From a checkpoint of a small image VAE.
Model: 6.15M parameters, 48-pixel images, encoder arch swin, encoder norm layernorm, encoder activation gelu, encoder patch size [2, 2], encoder depths [8, 8], encoder widths [96, 192], decoder activation leaky_relu, decoder widths [64, 128, 128].
Training: muon at rate 0.0021, 6600 steps.
Data: trained on photos of plants and fungi (iNaturalist), 90422 training examples, 4.7 epochs.
Rows from block 4 of the decoder of a small image VAE, named by matrix and row number. Each number is 500 + 25 x the weight over its row's rms, rounded and kept within 0 to 999. All counts start at 0. Numbers have three digits each.
After each channel's rows are labels from the 100 images, of 14976, where the channel reaches its highest value: "top examples" is what is common among them. Only what is clearly more common there than usual is listed. The data: photos of plants and fungi (iNaturalist).
# conv: 3x3 conv (decoder.decb.0.1.conv.weight, 128x128x3x3, each kernel summed), inputs 0-127

conv.40:531503458487503519545532483475461473519471524456516503492462496502495479524523515504497488480545452526533497556490471500498511569521491492473506506532468482579469525539495523503502460521502489479464522470496500535525509511564520497516520514489515534481495522521483500463508515497522502463484512505492536545509496478534537512497503503491511482524531468486477491514482485491464527476495
top examples: order Asterales; family: Asteraceae

conv.99:489508473477477525498525529511500495496487523496508478490508542480520518507536496495540511510523451502509477515540472489482478492530524502524523540438468489525481503457505487539491483522517510461482520497453495525523491480580483533506540555530473453493466471527509502519496544497511491528493478496501521476455446528496524513489463481505504505494479521496494481518512514497466438524479
top examples: order Asterales; family: Asteraceae

conv.101:483546518487481519466556462503507486532477497516541521520486476518509517510509509558508525525522465539520507442496496524521519491448526472461501500484479542503510530482480536528505518461492476502505507492471533466502495514468444505501520525521532472503522525502480523539510532506487522457521505528490466435504499517515475540493494489514529522482455461475528503519483495493487484522487
top examples: order Caryophyllales

conv.80:508497506530539493496533527496531479467515476509482499518437510530496513513462517480512463497484457497521496446483509528476518521498534533471518524517531482553526513486509500491456528473495549525470439543480498513516509506459441446490485508506508495520510460504527485507508502494488510524495513490501471498477514494524521510483525498494494511486493441480506456497453542488508497564502
top examples: family: Asteraceae; order: Asterales; order Ranunculales

conv.20:460506514476460500511513494509474483475476454505473521478484565473522530528491517462476504527464532505549488458492487496521524536482498495542532475442472512540477563457516504492469531517457501517511520500479533503493528524507483485524534513537494483527448492504530484511496514525497476494483486517522477477501497520498522511480443466532504476518503459512490495496494497523480540514521
top examples: order Asterales; order Ranunculales

conv.26:515479499477479487474513508512482498507470491512460585512502492585490477555499477501503514495501499468517522522504529487465486496487568513490463467512516474521516521502483478524602455502503440510471485501512488504485495515507497489495486487492508531504486492449482516510491478469501473501502488500460510536510492476483508513505499496535495490508493490475551481521495501532450502502518
top examples: order Asterales; family: Asteraceae

conv.71:541504470500522502508508507457522489524525508484459504505521617502491458489504487513515459497510492489507493464505495500495490496487571475511502588469546490475510527495473500517496503481556438502496494514522473477486517503481514484480523474516512507470502481507496499475512504452490471525478483500494501491508511514493498490502505478510486540508491431501512506522483497501468512540498
top examples: family: Asteraceae; order: Asterales; order Ranunculales