Rows from block 10 of the encoder of a small image VAE, named by matrix and row number. Rows with one number belong to one neuron. Each number is 50 + 12 x the weight over its row's rms, rounded and kept within 0 to 99. All counts start at 0. After the name is the row's rms in percent of the matrix's.
After each neuron's rows are labels from the 100 images, of 14976, where the neuron reaches its highest value: "place" is the part of the image that holds the peak. Only what is clearly more common there than usual is listed. The data: photos of plants and fungi (iNaturalist).
# fc1: MLP up (encoder.blocks.10.mlp.fc1.weight, 768x192), inputs 0-191
# fc2: MLP down (encoder.blocks.10.mlp.fc2.weight, 192x768, transposed), outputs 0-191

fc1.530 098:61 48 49 61 57 54 44 49 46 52 31 52 42 55 47 72 60 83 73 41 61 43 41 30 39 35 82 43 62 43 56 40 60 27 26 31 56 61 59 56 41 39 51 33 69 60 49 56 64 41 43 60 36 46 51 53 44 50 44 41 54 57 42 50 65 35 57 66 30 31 61 39 37 69 45 64 35 56 48 43 30 51 45 32 42 47 48 48 54 52 58 37 76 52 63 56 51 53 52 45 59 43 50 42 46 48 54 72 32 65 60 42 58 73 45 45 23 43 51 61 66 44 45 54 43 56 66 45 60 42 60 63 66 49 64 67 32 49 46 44 74 55 38 55 44 44 46 55 63 62 66 47 36 40 35 47 67 44 71 71 45 42 44 51 45 40 44 52 40 67 48 47 81 48 46 43 41 55 47 56 27 75 65 54 41 41 52 68 17 56 55 37
fc2.530 098:61 74 55 56 68 59 45 50 57 61 48 73 48 50 40 38 62 47 47 51 49 57 45 61 39 50 37 30 49 35 61 65 59 59 40 54 30 49 40 73 50 56 39 39 26 54 61 43 44 54 36 54 50 59 40 65 31 67 48 37 54 47 51 48 38 43 65 58 38 47 37 58 45 57 58 47 48 72 73 34 46 71 58 46 40 56 33 62 44 26 43 44 70 36 42 81 43 58 49 54 48 51 61 55 36 43 65 58 30 53 64 36 59 38 46 61 65 58 23 70 52 55 44 51 43 51 20 48 60 68 28 57 54 57 29 27 51 39 33 29 22 51 57 60 41 28 47 47 60 49 39 61 45 42 51 59 50 49 60 48 44 60 67 38 51 50 60 74 25 61 31 47 43 57 56 55 50 37 45 59 40 43 55 47 57 85 60 60 66 50 58 44
place: centre; middle right

fc1.342 096:49 70 36 47 68 70 62 62 30 40 44 45 49 49 47 68 42 47 43 62 41 59 49 38 57 47 60 36 38 33 56 66 45 75 32 47 60 83 63 79 59 56 60 60 70 61 42 28 64 36 60 36 49 48 57 31 39 44 62 54 44 60 39 57 35 17 69 52 70 49 69 67 24 50 70 39 51 56 35 45 47 55 73 33 72 50 38 45 54 49 42 53 44 54 51 55 65 55 49 40 43 58 44 44 51 47 37 46 29 70 42 61 52 37 59 62 28 55 29 70 39 50 44 38 31 55 67 57 62 60 41 45 56 55 43 61 43 60 54 42 32 64 45 74 58 61 48 41 54 59 49 43 64 52 47 41 43 34 41 51 68 48 57 57 51 47 44 51 49 44 50 69 72 52 34 47 55 37 67 48 58 42 47 51 48 43 52 70 32 39 26 52
fc2.342 077:45 23 57 44 61 56 48 40 72 58 52 47 29 43 58 32 53 51 39 39 40 61 30 73 55 39 40 38 40 41 58 54 43 48 56 55 47 16 53 25 63 59 34 59 35 29 48 60 35 48 61 59 62 52 34 57 60 42 38 44 37 52 48 54 45 43 61 54 35 51 59 31 58 28 38 31 41 71 40 55 56 21 42 50 55 59 53 56 54 34 48 38 35 70 39 51 72 64 44 63 68 66 47 55 44 61 51 60 50 38 34 37 53 38 54 40 35 59 70 67 47 58 55 80 68 58 39 28 60 48 73 42 46 39 64 49 64 50 37 53 69 51 63 38 65 55 43 65 45 56 32 29 36 52 45 61 60 70 59 46 48 47 59 43 37 48 66 63 42 56 53 67 40 49 45 61 57 56 45 70 58 48 64 51 47 41 63 36 59 77 53 66
place: centre

fc1.228 087:30 54 55 49 39 59 58 57 45 55 36 56 75 30 54 54 34 63 58 41 17 27 39 40 53 50 58 66 54 40 39 40 62 80 43 61 16 72 31 41 56 61 47 55 66 37 63 36 70 42 64 34 47 42 60 58 60 38 56 44 39 40 59 58 63 48 44 52 47 69 66 77 45 53 50 52 58 46 52 49 39 43 68 68 51 48 59 44 39 43 46 31 58 36 62 57 46 41 60 51 51 56 56 60 44 40 61 33 76 45 25 50 43 49 44 51 55 56 69 37 48 54 62 65 53 51 43 49 44 48 36 41 29 43 51 37 64 72 39 39 56 47 26 59 47 26 48 39 68 36 30 43 82 59 46 46 46 34 43 41 40 41 60 53 59 65 60 43 67 54 37 55 60 53 51 53 41 62 30 47 43 36 46 51 67 65 54 59 53 53 25 60
fc2.228 078:59 42 40 55 25 74 49 46 57 64 52 37 50 83 58 42 43 40 51 54 40 56 39 63 55 36 67 66 45 55 57 43 45 35 62 55 41 46 50 39 51 44 51 29 56 61 46 43 67 61 51 52 41 49 41 22 44 58 59 39 72 53 35 48 30 30 49 57 69 32 70 50 31 60 57 42 43 80 61 59 43 48 48 41 48 56 34 50 36 39 66 57 35 73 50 36 47 46 40 36 51 46 58 77 41 42 43 48 30 57 64 58 49 55 47 54 73 52 49 29 38 36 44 31 23 55 61 41 24 64 60 43 30 47 49 20 55 58 45 47 59 71 47 35 47 64 54 61 47 55 54 45 30 61 53 53 59 58 41 40 60 51 39 51 64 56 51 48 64 51 57 55 10 39 47 44 60 71 59 55 44 59 48 26 54 40 47 52 44 73 49 47
place: top left

fc1.671 081:56 62 44 59 65 47 28 65 61 41 37 42 67 52 40 71 57 50 48 44 78 54 46 31 70 64 64 63 26 55 62 38 73 52 57 48 49 61 34 67 42 46 27 25 53 41 49 73 35 36 30 45 74 48 34 34 57 55 39 33 46 51 50 37 63 51 33 57 41 53 46 48 45 67 59 56 71 53 64 56 29 38 42 59 35 59 35 59 48 57 41 38 60 34 51 71 67 44 46 44 65 47 57 43 54 30 49 34 50 31 55 37 49 52 38 48 57 59 58 33 55 47 49 58 40 48 48 48 26 48 72 56 40 45 67 58 66 49 50 30 34 24 71 56 52 65 66 64 25 39 31 63 37 46 52 55 43 47 71 57 55 58 45 49 34 73 52 43 56 47 45 54 40 39 49 56 61 56 56 46 49 26 34 50 61 67 44 37 48 51 57 48
fc2.671 070:50 39 65 54 46 50 61 43 43 57 70 58 47 46 51 52 45 56 19 44 28 52 38 57 39 65 42 44 31 33 63 52 35 64 50 42 44 60 65 45 54 34 51 40 61 57 37 48 70 65 55 40 36 47 56 39 33 51 66 44 52 37 76 42 53 68 62 54 66 53 33 45 42 55 52 53 34 44 51 57 60 39 54 34 45 40 60 59 58 64 63 43 61 57 57 47 47 58 73 51 36 29 49 56 43 49 46 37 67 50 57 44 30 31 50 63 35 39 40 60 58 60 37 53 30 30 51 47 59 45 81 32 55 37 34 36 46 43 54 64 50 59 44 58 43 62 46 26 58 62 60 61 40 76 26 43 62 49 55 43 50 70 32 20 66 61 73 46 71 64 58 56 47 45 45 21 48 46 53 47 64 66 59 42 55 77 54 50 69 40 55 33
place: centre

fc1.302 111:35 41 82 47 59 72 37 50 22 55 65 30 53 60 31 50 57 39 47 56 65 48 67 42 46 64 38 42 50 40 39 35 41 63 57 60 46 34 51 41 30 58 47 50 69 54 33 55 58 52 81 60 43 50 46 41 46 46 46 71 35 52 54 39 42 63 61 23 35 41 73 39 65 39 68 42 44 37 45 63 68 43 49 56 35 42 58 44 53 35 50 45 42 50 34 49 50 51 46 40 49 48 57 33 57 34 40 64 60 52 59 67 59 41 69 35 47 39 51 55 68 71 52 46 31 52 69 41 45 57 59 52 72 42 56 37 57 59 52 39 43 53 46 38 71 51 62 65 50 46 54 63 53 31 49 27 32 65 60 40 56 65 56 85 47 57 32 61 43 58 53 27 30 52 42 56 46 48 64 51 71 41 58 42 60 49 51 32 56 44 54 21
fc2.302 103:56 50 37 59 51 46 24 43 58 59 28 60 52 49 42 43 46 37 48 42 35 51 69 72 41 42 59 55 70 62 42 54 65 48 45 56 54 64 60 54 74 53 48 39 36 54 57 47 42 70 35 50 56 29 28 61 56 53 62 46 49 44 43 52 65 33 20 45 62 40 44 56 46 73 55 36 52 60 62 56 70 39 41 33 59 35 47 58 48 57 36 61 82 48 41 49 46 56 66 64 38 41 49 44 81 51 39 49 66 38 36 39 49 61 43 53 55 25 49 48 29 42 57 52 70 55 57 51 31 33 43 47 34 57 45 41 68 30 52 33 66 56 38 46 35 63 36 63 38 48 40 43 66 67 50 86 55 33 48 49 48 44 55 42 39 37 58 44 53 54 32 74 63 48 55 41 60 48 31 40 40 53 39 42 37 75 73 49 58 49 45 64
place: bottom right

fc1.407 112:66 51 41 53 83 48 66 44 53 46 68 28 55 28 43 48 77 59 42 32 62 49 53 54 49 51 47 36 44 57 44 42 50 51 46 47 34 22 58 30 54 74 60 51 55 71 56 45 39 43 54 63 50 45 48 46 80 64 46 57 43 57 36 37 37 68 51 48 51 50 67 66 55 70 58 35 40 45 51 66 56 52 52 52 61 43 55 33 62 31 47 58 55 59 38 56 30 51 48 53 62 52 65 51 60 49 53 42 51 31 21 37 41 50 69 34 47 58 41 69 24 74 50 48 38 27 34 41 44 68 58 41 21 60 49 29 49 65 62 56 47 27 39 42 52 38 51 60 52 52 41 38 55 58 58 35 68 65 61 41 65 43 44 49 65 44 41 56 70 41 49 55 48 41 42 44 47 71 40 35 46 40 32 39 61 66 61 52 63 43 71 51
fc2.407 096:53 54 44 43 49 52 69 40 40 63 29 57 65 56 50 49 53 47 45 54 29 74 67 40 46 39 47 55 56 55 45 45 24 65 71 62 88 30 45 45 47 51 54 40 70 46 47 49 44 39 42 47 71 60 52 63 66 65 47 39 50 38 47 52 43 51 45 46 32 58 60 52 47 31 46 37 61 45 34 58 23 43 44 63 41 45 39 55 46 56 45 73 54 30 44 49 56 58 44 48 29 38 24 49 62 36 38 54 40 55 57 57 64 48 65 44 49 57 70 38 49 23 34 64 32 53 51 52 30 66 54 38 33 41 61 39 64 54 55 42 55 73 52 44 60 59 67 42 50 48 24 52 36 39 71 63 51 57 68 61 54 58 55 44 66 60 59 36 25 63 52 60 20 56 49 36 46 54 55 48 35 65 56 46 64 67 69 61 57 34 28 38
place: bottom right; top right

fc1.502 116:52 39 33 58 43 61 64 46 58 65 69 43 40 59 40 66 69 56 42 56 54 71 34 56 61 49 42 45 50 47 50 50 47 28 68 56 53 27 55 47 49 37 62 23 39 51 57 35 59 57 50 36 46 72 50 39 50 52 54 61 26 64 46 36 62 50 52 24 49 51 33 39 51 61 59 70 60 54 39 47 56 66 60 66 60 42 49 54 54 22 57 28 49 41 55 50 60 22 31 42 58 33 44 48 13 53 56 60 43 52 58 41 37 60 47 45 44 53 44 56 76 32 47 77 52 34 55 53 47 48 34 61 46 59 59 54 20 63 30 44 47 47 46 39 57 71 65 60 66 51 54 78 58 50 49 45 34 62 53 52 57 56 64 56 27 57 46 37 49 34 50 55 52 40 63 52 25 40 63 40 46 46 40 70 28 64 59 61 49 39 52 55
fc2.502 105:46 56 64 63 51 33 51 50 59 35 57 40 48 44 53 34 40 50 49 63 59 44 60 38 46 26 69 38 59 54 46 59 48 66 58 58 48 39 51 38 62 55 52 59 36 64 57 40 53 47 31 48 59 53 43 56 61 69 38 66 36 54 51 56 60 62 55 53 34 51 60 62 48 49 42 42 36 41 59 50 46 44 64 60 57 70 61 42 55 60 47 39 43 55 66 59 11 32 43 37 31 60 54 62 76 38 57 36 64 51 53 63 44 74 27 34 44 46 45 59 63 65 37 45 52 45 37 51 49 37 48 38 46 35 65 47 73 47 54 17 20 75 50 47 43 56 35 53 73 33 56 33 37 26 45 64 52 49 49 61 38 50 49 56 62 51 69 49 55 56 43 63 17 62 29 38 69 47 35 41 40 56 59 45 74 74 55 55 41 63 52 58
place: centre

fc1.231 101:46 60 28 59 45 49 59 32 31 37 45 69 45 52 60 53 58 58 75 55 56 27 54 28 47 21 37 42 62 48 36 36 53 72 69 38 41 73 36 38 52 29 52 36 64 53 41 52 54 84 48 50 43 32 44 52 47 39 44 49 71 51 42 33 43 56 43 57 60 41 60 62 69 68 54 78 45 51 49 50 39 37 45 41 59 58 46 51 37 49 32 48 40 50 67 65 51 52 48 56 61 54 70 44 52 48 65 43 46 53 60 34 41 54 45 67 45 43 68 40 58 46 55 42 45 48 55 57 65 39 50 63 39 28 44 63 75 61 26 56 52 36 44 32 63 32 56 43 76 34 62 55 38 68 50 63 28 46 45 54 44 59 19 50 77 45 34 66 59 49 37 46 42 56 50 64 55 56 32 39 48 50 66 43 62 53 52 44 58 63 37 45
fc2.231 089:59 65 54 59 51 70 27 62 51 54 51 53 57 59 44 50 47 56 53 53 53 33 62 56 39 54 62 43 54 27 45 29 51 46 59 45 35 63 37 36 51 66 38 75 45 53 55 36 43 45 71 63 40 57 65 53 31 41 66 34 60 70 23 48 32 44 42 68 70 42 56 40 19 49 71 29 36 60 62 38 57 51 44 58 59 53 73 64 59 49 53 49 49 26 60 64 51 54 37 47 55 46 60 57 49 44 29 49 53 58 62 69 40 60 52 46 58 17 44 40 49 65 69 39 38 64 47 30 45 51 53 46 53 43 35 53 58 61 28 24 58 55 41 44 50 42 51 48 48 40 61 60 44 57 54 31 42 54 48 55 64 53 64 79 68 65 63 51 52 68 67 46 60 55 43 46 71 25 52 45 42 55 36 52 66 43 45 75 32 57 57 41
place: top left; bottom left

fc1.665 089:70 51 54 60 51 41 35 60 45 59 47 47 70 35 54 39 48 67 48 60 42 41 52 60 51 42 57 39 49 46 63 57 82 46 48 51 69 54 49 68 52 82 37 58 60 46 57 57 46 66 71 48 77 44 25 39 43 36 34 77 25 61 41 58 33 55 70 46 53 53 36 52 70 32 63 57 45 69 50 63 48 59 51 47 41 36 27 50 42 49 38 42 47 33 58 35 22 67 45 49 56 58 45 35 53 59 44 46 55 51 62 40 66 49 35 58 61 39 37 69 37 60 48 47 40 60 51 38 42 40 38 46 72 53 65 70 61 72 31 69 69 69 51 55 63 53 47 27 50 42 56 56 43 48 50 53 57 49 50 66 52 56 45 56 45 47 41 17 38 55 62 56 60 37 50 35 39 38 50 59 55 34 46 68 53 67 63 41 24 44 55 51
fc2.665 089:41 46 72 39 50 45 56 50 59 37 43 45 38 28 41 59 36 64 35 63 74 46 46 62 61 41 39 45 49 46 33 42 31 63 36 51 57 48 59 42 59 28 77 50 44 49 41 29 67 53 27 54 22 45 58 70 57 47 17 48 48 52 60 60 75 45 47 57 53 52 53 47 48 42 48 41 44 50 63 66 48 73 52 71 31 43 50 42 48 50 63 45 41 59 30 41 56 54 66 48 49 60 26 49 66 69 68 70 36 41 68 66 64 56 43 72 65 69 38 35 72 67 50 45 43 42 62 52 57 61 47 54 30 61 53 64 47 49 60 44 41 53 49 50 48 61 51 73 29 40 42 51 53 45 57 47 38 32 54 36 50 54 39 58 78 58 66 46 52 36 48 59 46 50 62 46 82 39 50 34 49 52 57 45 63 21 48 47 39 49 54 55
place: bottom right

fc1.226 091:56 64 56 56 40 48 49 48 67 69 33 52 47 58 53 28 41 44 44 19 37 47 39 68 55 54 49 42 51 50 57 46 53 31 59 30 39 65 35 40 55 34 54 68 63 43 64 41 53 28 38 32 46 70 38 50 47 65 54 65 67 45 32 57 43 32 49 65 53 57 45 43 49 32 36 45 66 50 43 61 44 39 44 57 57 63 54 41 41 23 43 55 60 56 68 60 74 70 68 53 53 37 40 41 62 62 51 52 67 49 58 55 44 38 54 65 50 50 66 54 58 82 48 38 43 67 61 51 67 66 57 39 46 50 55 38 49 63 41 48 38 42 28 44 56 49 47 68 76 42 25 64 41 32 42 27 44 67 39 25 75 30 56 75 42 66 48 36 55 50 53 56 40 63 37 64 44 60 33 37 41 54 39 55 40 57 57 38 53 56 53 49
fc2.226 090:69 42 50 46 57 37 50 57 58 60 49 56 48 66 45 55 60 43 69 67 57 45 32 49 61 37 48 54 60 65 55 42 36 44 41 49 62 40 53 51 67 46 47 64 44 69 33 55 51 40 58 62 42 40 71 47 35 55 30 37 33 44 34 53 56 29 52 45 58 48 58 68 57 25 75 58 31 66 48 64 72 42 54 46 42 37 46 58 55 25 51 52 40 35 39 33 53 55 60 25 43 57 35 50 43 52 27 56 28 35 54 62 67 59 34 50 52 68 29 72 37 64 53 36 55 63 53 39 46 54 51 40 20 52 44 60 53 47 54 58 62 62 69 55 28 49 48 47 56 43 54 15 49 58 73 36 41 54 64 47 57 35 30 74 63 33 39 48 59 37 54 56 63 48 38 41 45 75 53 59 60 44 67 46 44 38 55 57 59 63 53 28
place: centre

fc1.588 109:52 27 67 43 56 41 57 48 27 55 55 36 52 29 46 47 50 58 39 48 49 49 36 52 66 63 68 52 59 40 48 52 66 53 63 53 49 61 45 52 37 53 54 57 52 39 66 60 50 63 57 42 48 43 42 57 52 65 64 47 33 57 63 73 37 63 42 87 53 52 42 50 41 42 52 69 84 41 55 43 57 78 54 32 48 40 54 49 62 39 53 43 51 57 43 36 42 71 73 25 53 41 50 60 51 50 47 50 45 36 54 52 63 41 71 57 59 52 54 48 44 63 31 53 35 40 28 60 38 52 40 46 52 31 59 36 27 25 44 47 47 66 41 64 48 56 49 48 43 50 44 59 29 70 70 21 70 62 33 37 38 66 46 47 26 53 47 53 45 24 58 33 43 51 53 53 23 44 59 58 70 28 40 39 62 35 55 64 56 59 52 52
fc2.588 109:64 58 64 48 46 42 73 55 51 63 45 50 48 23 42 60 48 50 48 64 65 61 39 50 52 56 34 46 41 62 64 24 38 35 74 58 63 41 45 60 43 58 50 57 37 24 65 64 43 55 53 49 51 42 27 51 54 51 35 54 22 63 59 41 46 50 53 49 57 59 66 48 69 69 60 48 50 33 58 42 59 40 41 54 53 45 50 60 50 67 51 59 47 42 59 41 74 29 45 49 59 29 49 48 60 62 39 34 63 39 38 30 56 17 61 46 47 48 36 74 34 30 39 53 64 56 69 48 49 34 37 50 41 44 26 44 56 41 45 63 61 40 57 38 41 65 39 50 68 54 64 52 69 52 57 59 43 70 19 70 42 62 38 27 44 58 50 55 41 40 47 42 56 38 67 67 46 47 62 36 72 49 31 23 43 45 48 61 51 64 48 51
place: bottom right

fc1.319 081:56 54 79 21 53 64 43 40 59 68 57 38 41 62 41 48 37 36 60 58 22 83 50 40 54 19 74 32 61 31 39 58 27 54 32 50 76 61 62 39 51 62 65 51 58 46 40 44 38 59 40 40 34 62 63 50 35 41 63 53 56 55 56 77 45 34 51 59 49 41 40 50 50 38 43 37 63 62 44 31 62 55 68 59 62 32 60 38 47 44 44 50 48 51 69 52 32 38 41 61 33 38 33 44 52 44 58 35 56 51 37 55 72 34 60 49 26 48 52 33 55 69 21 52 40 60 56 61 46 67 57 50 49 49 57 43 54 72 42 47 54 41 61 46 35 66 58 44 37 49 54 38 49 66 44 58 47 40 40 45 65 39 50 53 49 40 55 42 54 44 38 24 54 41 56 35 53 68 58 47 50 61 43 60 71 49 54 57 67 48 37 44
fc2.319 093:42 49 45 65 42 53 40 54 61 52 46 44 41 44 53 53 80 41 48 41 58 48 40 57 51 57 61 48 56 46 45 38 54 52 49 58 63 44 46 55 47 53 52 52 70 40 67 70 39 44 33 54 76 45 50 42 59 78 53 41 48 53 63 44 50 66 44 50 60 31 65 65 49 38 42 50 56 38 48 52 48 46 44 60 53 61 64 43 41 49 56 52 45 65 48 36 65 56 52 55 45 62 74 15 62 76 28 42 51 63 34 69 58 50 35 49 31 39 70 43 61 41 53 68 65 63 67 42 51 65 46 37 20 35 40 36 59 59 82 68 41 40 46 30 65 28 29 57 60 44 40 49 52 59 35 57 56 61 39 41 47 27 44 74 48 38 52 41 52 61 65 47 41 44 69 56 81 56 53 53 46 39 29 45 34 34 53 35 57 68 28 52
place: bottom right

fc1.79 107:48 24 35 32 66 55 66 48 41 51 56 39 33 37 54 32 37 22 49 56 54 30 54 41 47 36 51 42 48 63 36 56 60 65 26 59 45 51 71 53 44 72 67 58 41 43 61 65 30 39 57 61 67 52 52 28 58 47 62 40 60 54 68 49 46 57 50 46 52 32 46 57 51 54 39 56 19 62 53 43 39 67 43 39 66 52 89 43 47 66 38 35 47 83 47 49 50 46 42 42 50 47 53 53 37 49 55 48 58 68 52 50 52 36 63 53 43 51 29 46 55 41 49 56 64 49 49 55 43 35 59 57 46 58 65 52 50 54 42 35 60 45 55 54 52 54 55 43 61 46 79 45 42 49 55 43 53 42 47 75 34 51 67 45 38 49 63 37 21 46 45 78 49 44 64 50 28 38 47 45 52 43 44 67 58 12 60 68 37 43 35 60
fc2.79 101:53 49 46 54 67 51 42 52 55 28 74 50 54 47 51 60 50 46 49 30 72 51 57 50 28 27 18 48 63 54 61 66 44 42 55 31 69 28 41 52 52 47 38 42 51 50 74 40 55 48 61 33 45 20 59 47 56 53 49 63 50 44 24 55 53 52 58 34 69 40 56 45 55 50 64 54 53 41 62 40 50 39 59 46 43 60 31 36 57 40 43 44 54 75 45 59 31 34 55 59 55 95 50 40 54 48 53 48 80 50 41 42 46 49 66 50 82 39 47 56 53 37 61 60 45 49 31 37 62 37 37 46 36 52 33 72 56 42 77 53 54 43 47 48 63 53 38 55 45 43 49 41 43 39 44 72 52 57 43 58 47 51 61 31 61 58 30 59 49 39 48 42 55 53 48 74 30 46 51 75 64 49 42 52 49 67 62 33 48 57 55 67
place: top left

fc1.213 080:24 45 53 51 45 63 41 72 55 50 49 33 54 46 44 61 32 55 68 33 41 56 27 71 48 32 66 38 37 60 43 47 62 57 49 40 45 58 53 29 55 52 71 46 47 66 72 26 32 37 36 55 40 72 54 40 58 54 69 48 51 69 30 45 45 67 47 45 57 53 63 65 44 58 63 52 74 70 46 63 50 44 51 45 49 48 62 44 48 60 55 56 48 25 59 59 25 48 41 48 50 51 30 52 47 62 53 39 83 72 39 42 50 59 47 32 60 53 58 63 59 71 44 55 56 64 82 62 63 49 53 34 36 49 60 52 60 49 33 58 52 48 54 45 47 72 40 42 68 53 52 53 30 29 42 62 54 49 48 35 29 43 66 57 71 58 35 32 44 36 38 53 40 37 59 46 64 53 46 56 60 37 69 46 49 43 54 48 48 38 41 77
fc2.213 085:56 44 39 46 57 66 48 62 45 49 46 28 55 39 34 51 64 28 49 47 80 60 38 45 64 47 42 57 59 67 40 47 46 39 54 52 53 63 54 36 51 53 57 48 62 49 36 52 68 42 61 57 61 53 52 68 59 49 30 40 58 47 45 47 53 35 49 42 60 45 56 57 46 34 59 46 47 46 58 41 37 58 37 66 72 59 58 44 46 21 48 65 34 75 53 32 31 55 48 50 30 68 57 57 51 47 53 80 45 25 73 42 41 72 24 42 42 75 55 51 55 52 50 60 59 50 63 39 77 64 42 49 35 30 20 56 61 66 70 46 77 61 58 44 37 54 44 52 66 56 47 40 45 25 45 73 41 40 39 41 56 53 51 48 79 46 48 36 53 41 51 47 53 45 37 49 65 61 44 54 33 46 45 28 40 49 69 57 44 55 33 64
place: top left

fc1.350 091:63 36 51 67 34 42 64 69 64 57 23 38 24 34 40 65 37 65 48 43 59 48 27 43 39 62 64 50 70 42 73 46 47 59 57 37 58 71 52 41 59 52 54 56 64 77 30 52 70 27 55 33 39 65 31 43 43 68 68 45 40 46 33 42 48 45 26 72 50 45 52 62 57 55 55 50 64 42 30 72 27 51 50 49 54 53 44 18 26 46 62 50 46 60 52 67 50 41 43 37 53 44 42 52 44 51 57 49 59 68 53 39 52 40 43 40 51 43 57 69 22 53 49 55 50 50 54 49 47 51 32 05 40 31 56 67 33 60 55 58 43 36 47 61 51 58 53 69 59 54 27 59 51 47 59 55 46 53 63 40 63 44 56 56 47 44 33 37 44 61 43 55 55 54 56 44 28 43 61 54 70 45 55 47 46 53 47 56 46 44 46 57
fc2.350 085:57 41 67 34 46 64 50 63 52 37 34 54 54 51 43 53 41 58 74 38 53 78 41 63 53 55 46 65 82 62 55 56 55 31 55 50 41 61 55 31 56 50 56 48 67 52 40 50 43 56 46 46 33 54 47 75 47 47 52 61 43 44 38 46 48 18 78 52 40 58 49 38 66 38 58 66 40 63 43 55 70 43 58 67 54 51 36 54 73 25 43 76 44 48 53 46 43 43 51 62 28 56 44 55 38 45 44 52 50 47 86 46 47 53 29 34 44 77 47 69 48 50 26 55 66 45 51 18 37 62 45 54 43 47 34 36 55 51 61 42 59 69 61 30 48 53 54 39 36 45 42 40 27 43 45 39 45 28 30 31 53 52 50 61 55 57 58 41 49 37 42 37 38 51 39 44 61 52 76 53 63 64 53 40 42 48 61 54 50 36 39 48
place: top left

fc1.294 104:40 50 63 38 47 63 60 59 34 58 43 60 36 50 46 59 44 55 41 57 31 29 44 38 34 56 35 60 61 23 40 56 43 56 67 61 62 51 64 48 44 58 44 40 43 62 46 60 43 67 49 62 48 39 59 20 38 53 45 77 36 37 42 50 45 57 44 51 35 51 48 67 63 34 40 70 47 59 51 49 32 33 27 67 51 56 45 34 32 55 54 55 46 54 45 51 61 42 41 67 45 63 48 23 66 43 61 29 53 45 49 43 57 37 54 66 60 48 66 45 52 32 50 40 52 54 68 48 56 48 37 59 43 49 42 41 74 63 36 38 62 49 46 51 66 37 41 36 27 03 56 47 63 65 56 57 43 20 48 63 35 51 55 70 52 61 63 28 38 63 62 71 35 45 67 57 47 44 58 25 48 50 48 40 52 65 44 56 60 47 47 43
fc2.294 093:46 72 56 34 44 64 31 64 73 50 62 49 55 22 22 65 63 54 58 63 52 32 32 63 48 42 55 53 53 46 49 55 94 39 43 49 35 62 49 40 61 45 34 46 51 58 40 52 40 54 43 33 67 35 56 55 51 46 54 37 59 51 63 43 48 61 54 55 52 74 44 50 47 50 65 64 58 65 33 59 57 44 34 79 38 39 64 50 66 50 71 44 48 57 43 46 48 47 46 60 59 55 55 40 64 55 47 33 49 47 51 56 37 59 44 65 40 48 65 55 46 23 53 32 49 53 53 56 58 34 62 69 41 55 29 39 55 33 47 41 64 54 42 49 46 46 31 58 44 60 56 48 32 58 51 29 52 38 37 30 49 56 53 63 56 44 45 22 91 35 74 37 54 54 36 52 40 55 43 33 40 53 41 39 46 42 44 51 49 61 70 31
place: bottom right

fc1.695 093:54 30 47 47 57 59 49 54 35 50 66 60 44 46 58 47 49 35 54 45 57 68 54 33 50 30 49 56 33 40 50 56 24 42 32 47 58 64 54 70 42 65 39 48 61 65 48 30 38 29 50 51 59 73 79 41 47 24 57 41 82 27 35 50 28 35 52 56 40 50 59 50 55 70 49 76 41 51 40 39 69 37 52 34 52 55 53 52 43 60 57 72 49 35 36 57 68 58 44 37 30 65 44 62 55 28 70 36 60 57 39 21 63 40 57 33 68 44 43 42 34 50 42 55 52 69 56 43 41 54 40 50 59 44 42 56 30 65 60 35 57 63 43 57 47 49 61 23 35 46 57 59 43 55 52 52 53 46 47 72 47 52 48 68 55 54 59 47 51 42 72 49 51 60 68 31 41 48 34 55 38 40 60 41 46 35 48 47 43 59 75 40
fc2.695 123:42 38 47 52 40 63 43 51 58 54 53 67 49 40 63 59 51 54 46 23 27 39 38 65 54 50 47 29 52 25 51 45 60 44 48 21 38 30 35 67 42 36 47 53 50 62 46 69 34 57 52 31 43 36 55 33 51 75 75 29 35 60 63 34 43 66 45 75 38 35 48 41 46 42 81 64 52 66 62 81 49 55 54 49 55 51 53 60 63 54 52 48 66 58 46 53 47 61 65 53 32 65 71 22 53 37 38 41 51 53 54 58 42 25 50 55 45 39 63 52 62 28 54 65 50 66 42 49 17 52 38 57 69 52 56 30 46 49 56 35 47 46 42 50 57 55 60 52 50 50 30 42 53 53 33 48 59 39 64 48 46 46 51 72 47 37 52 61 54 61 46 38 53 48 62 48 58 46 60 58 51 72 36 68 57 62 50 38 64 53 30 44
place: bottom right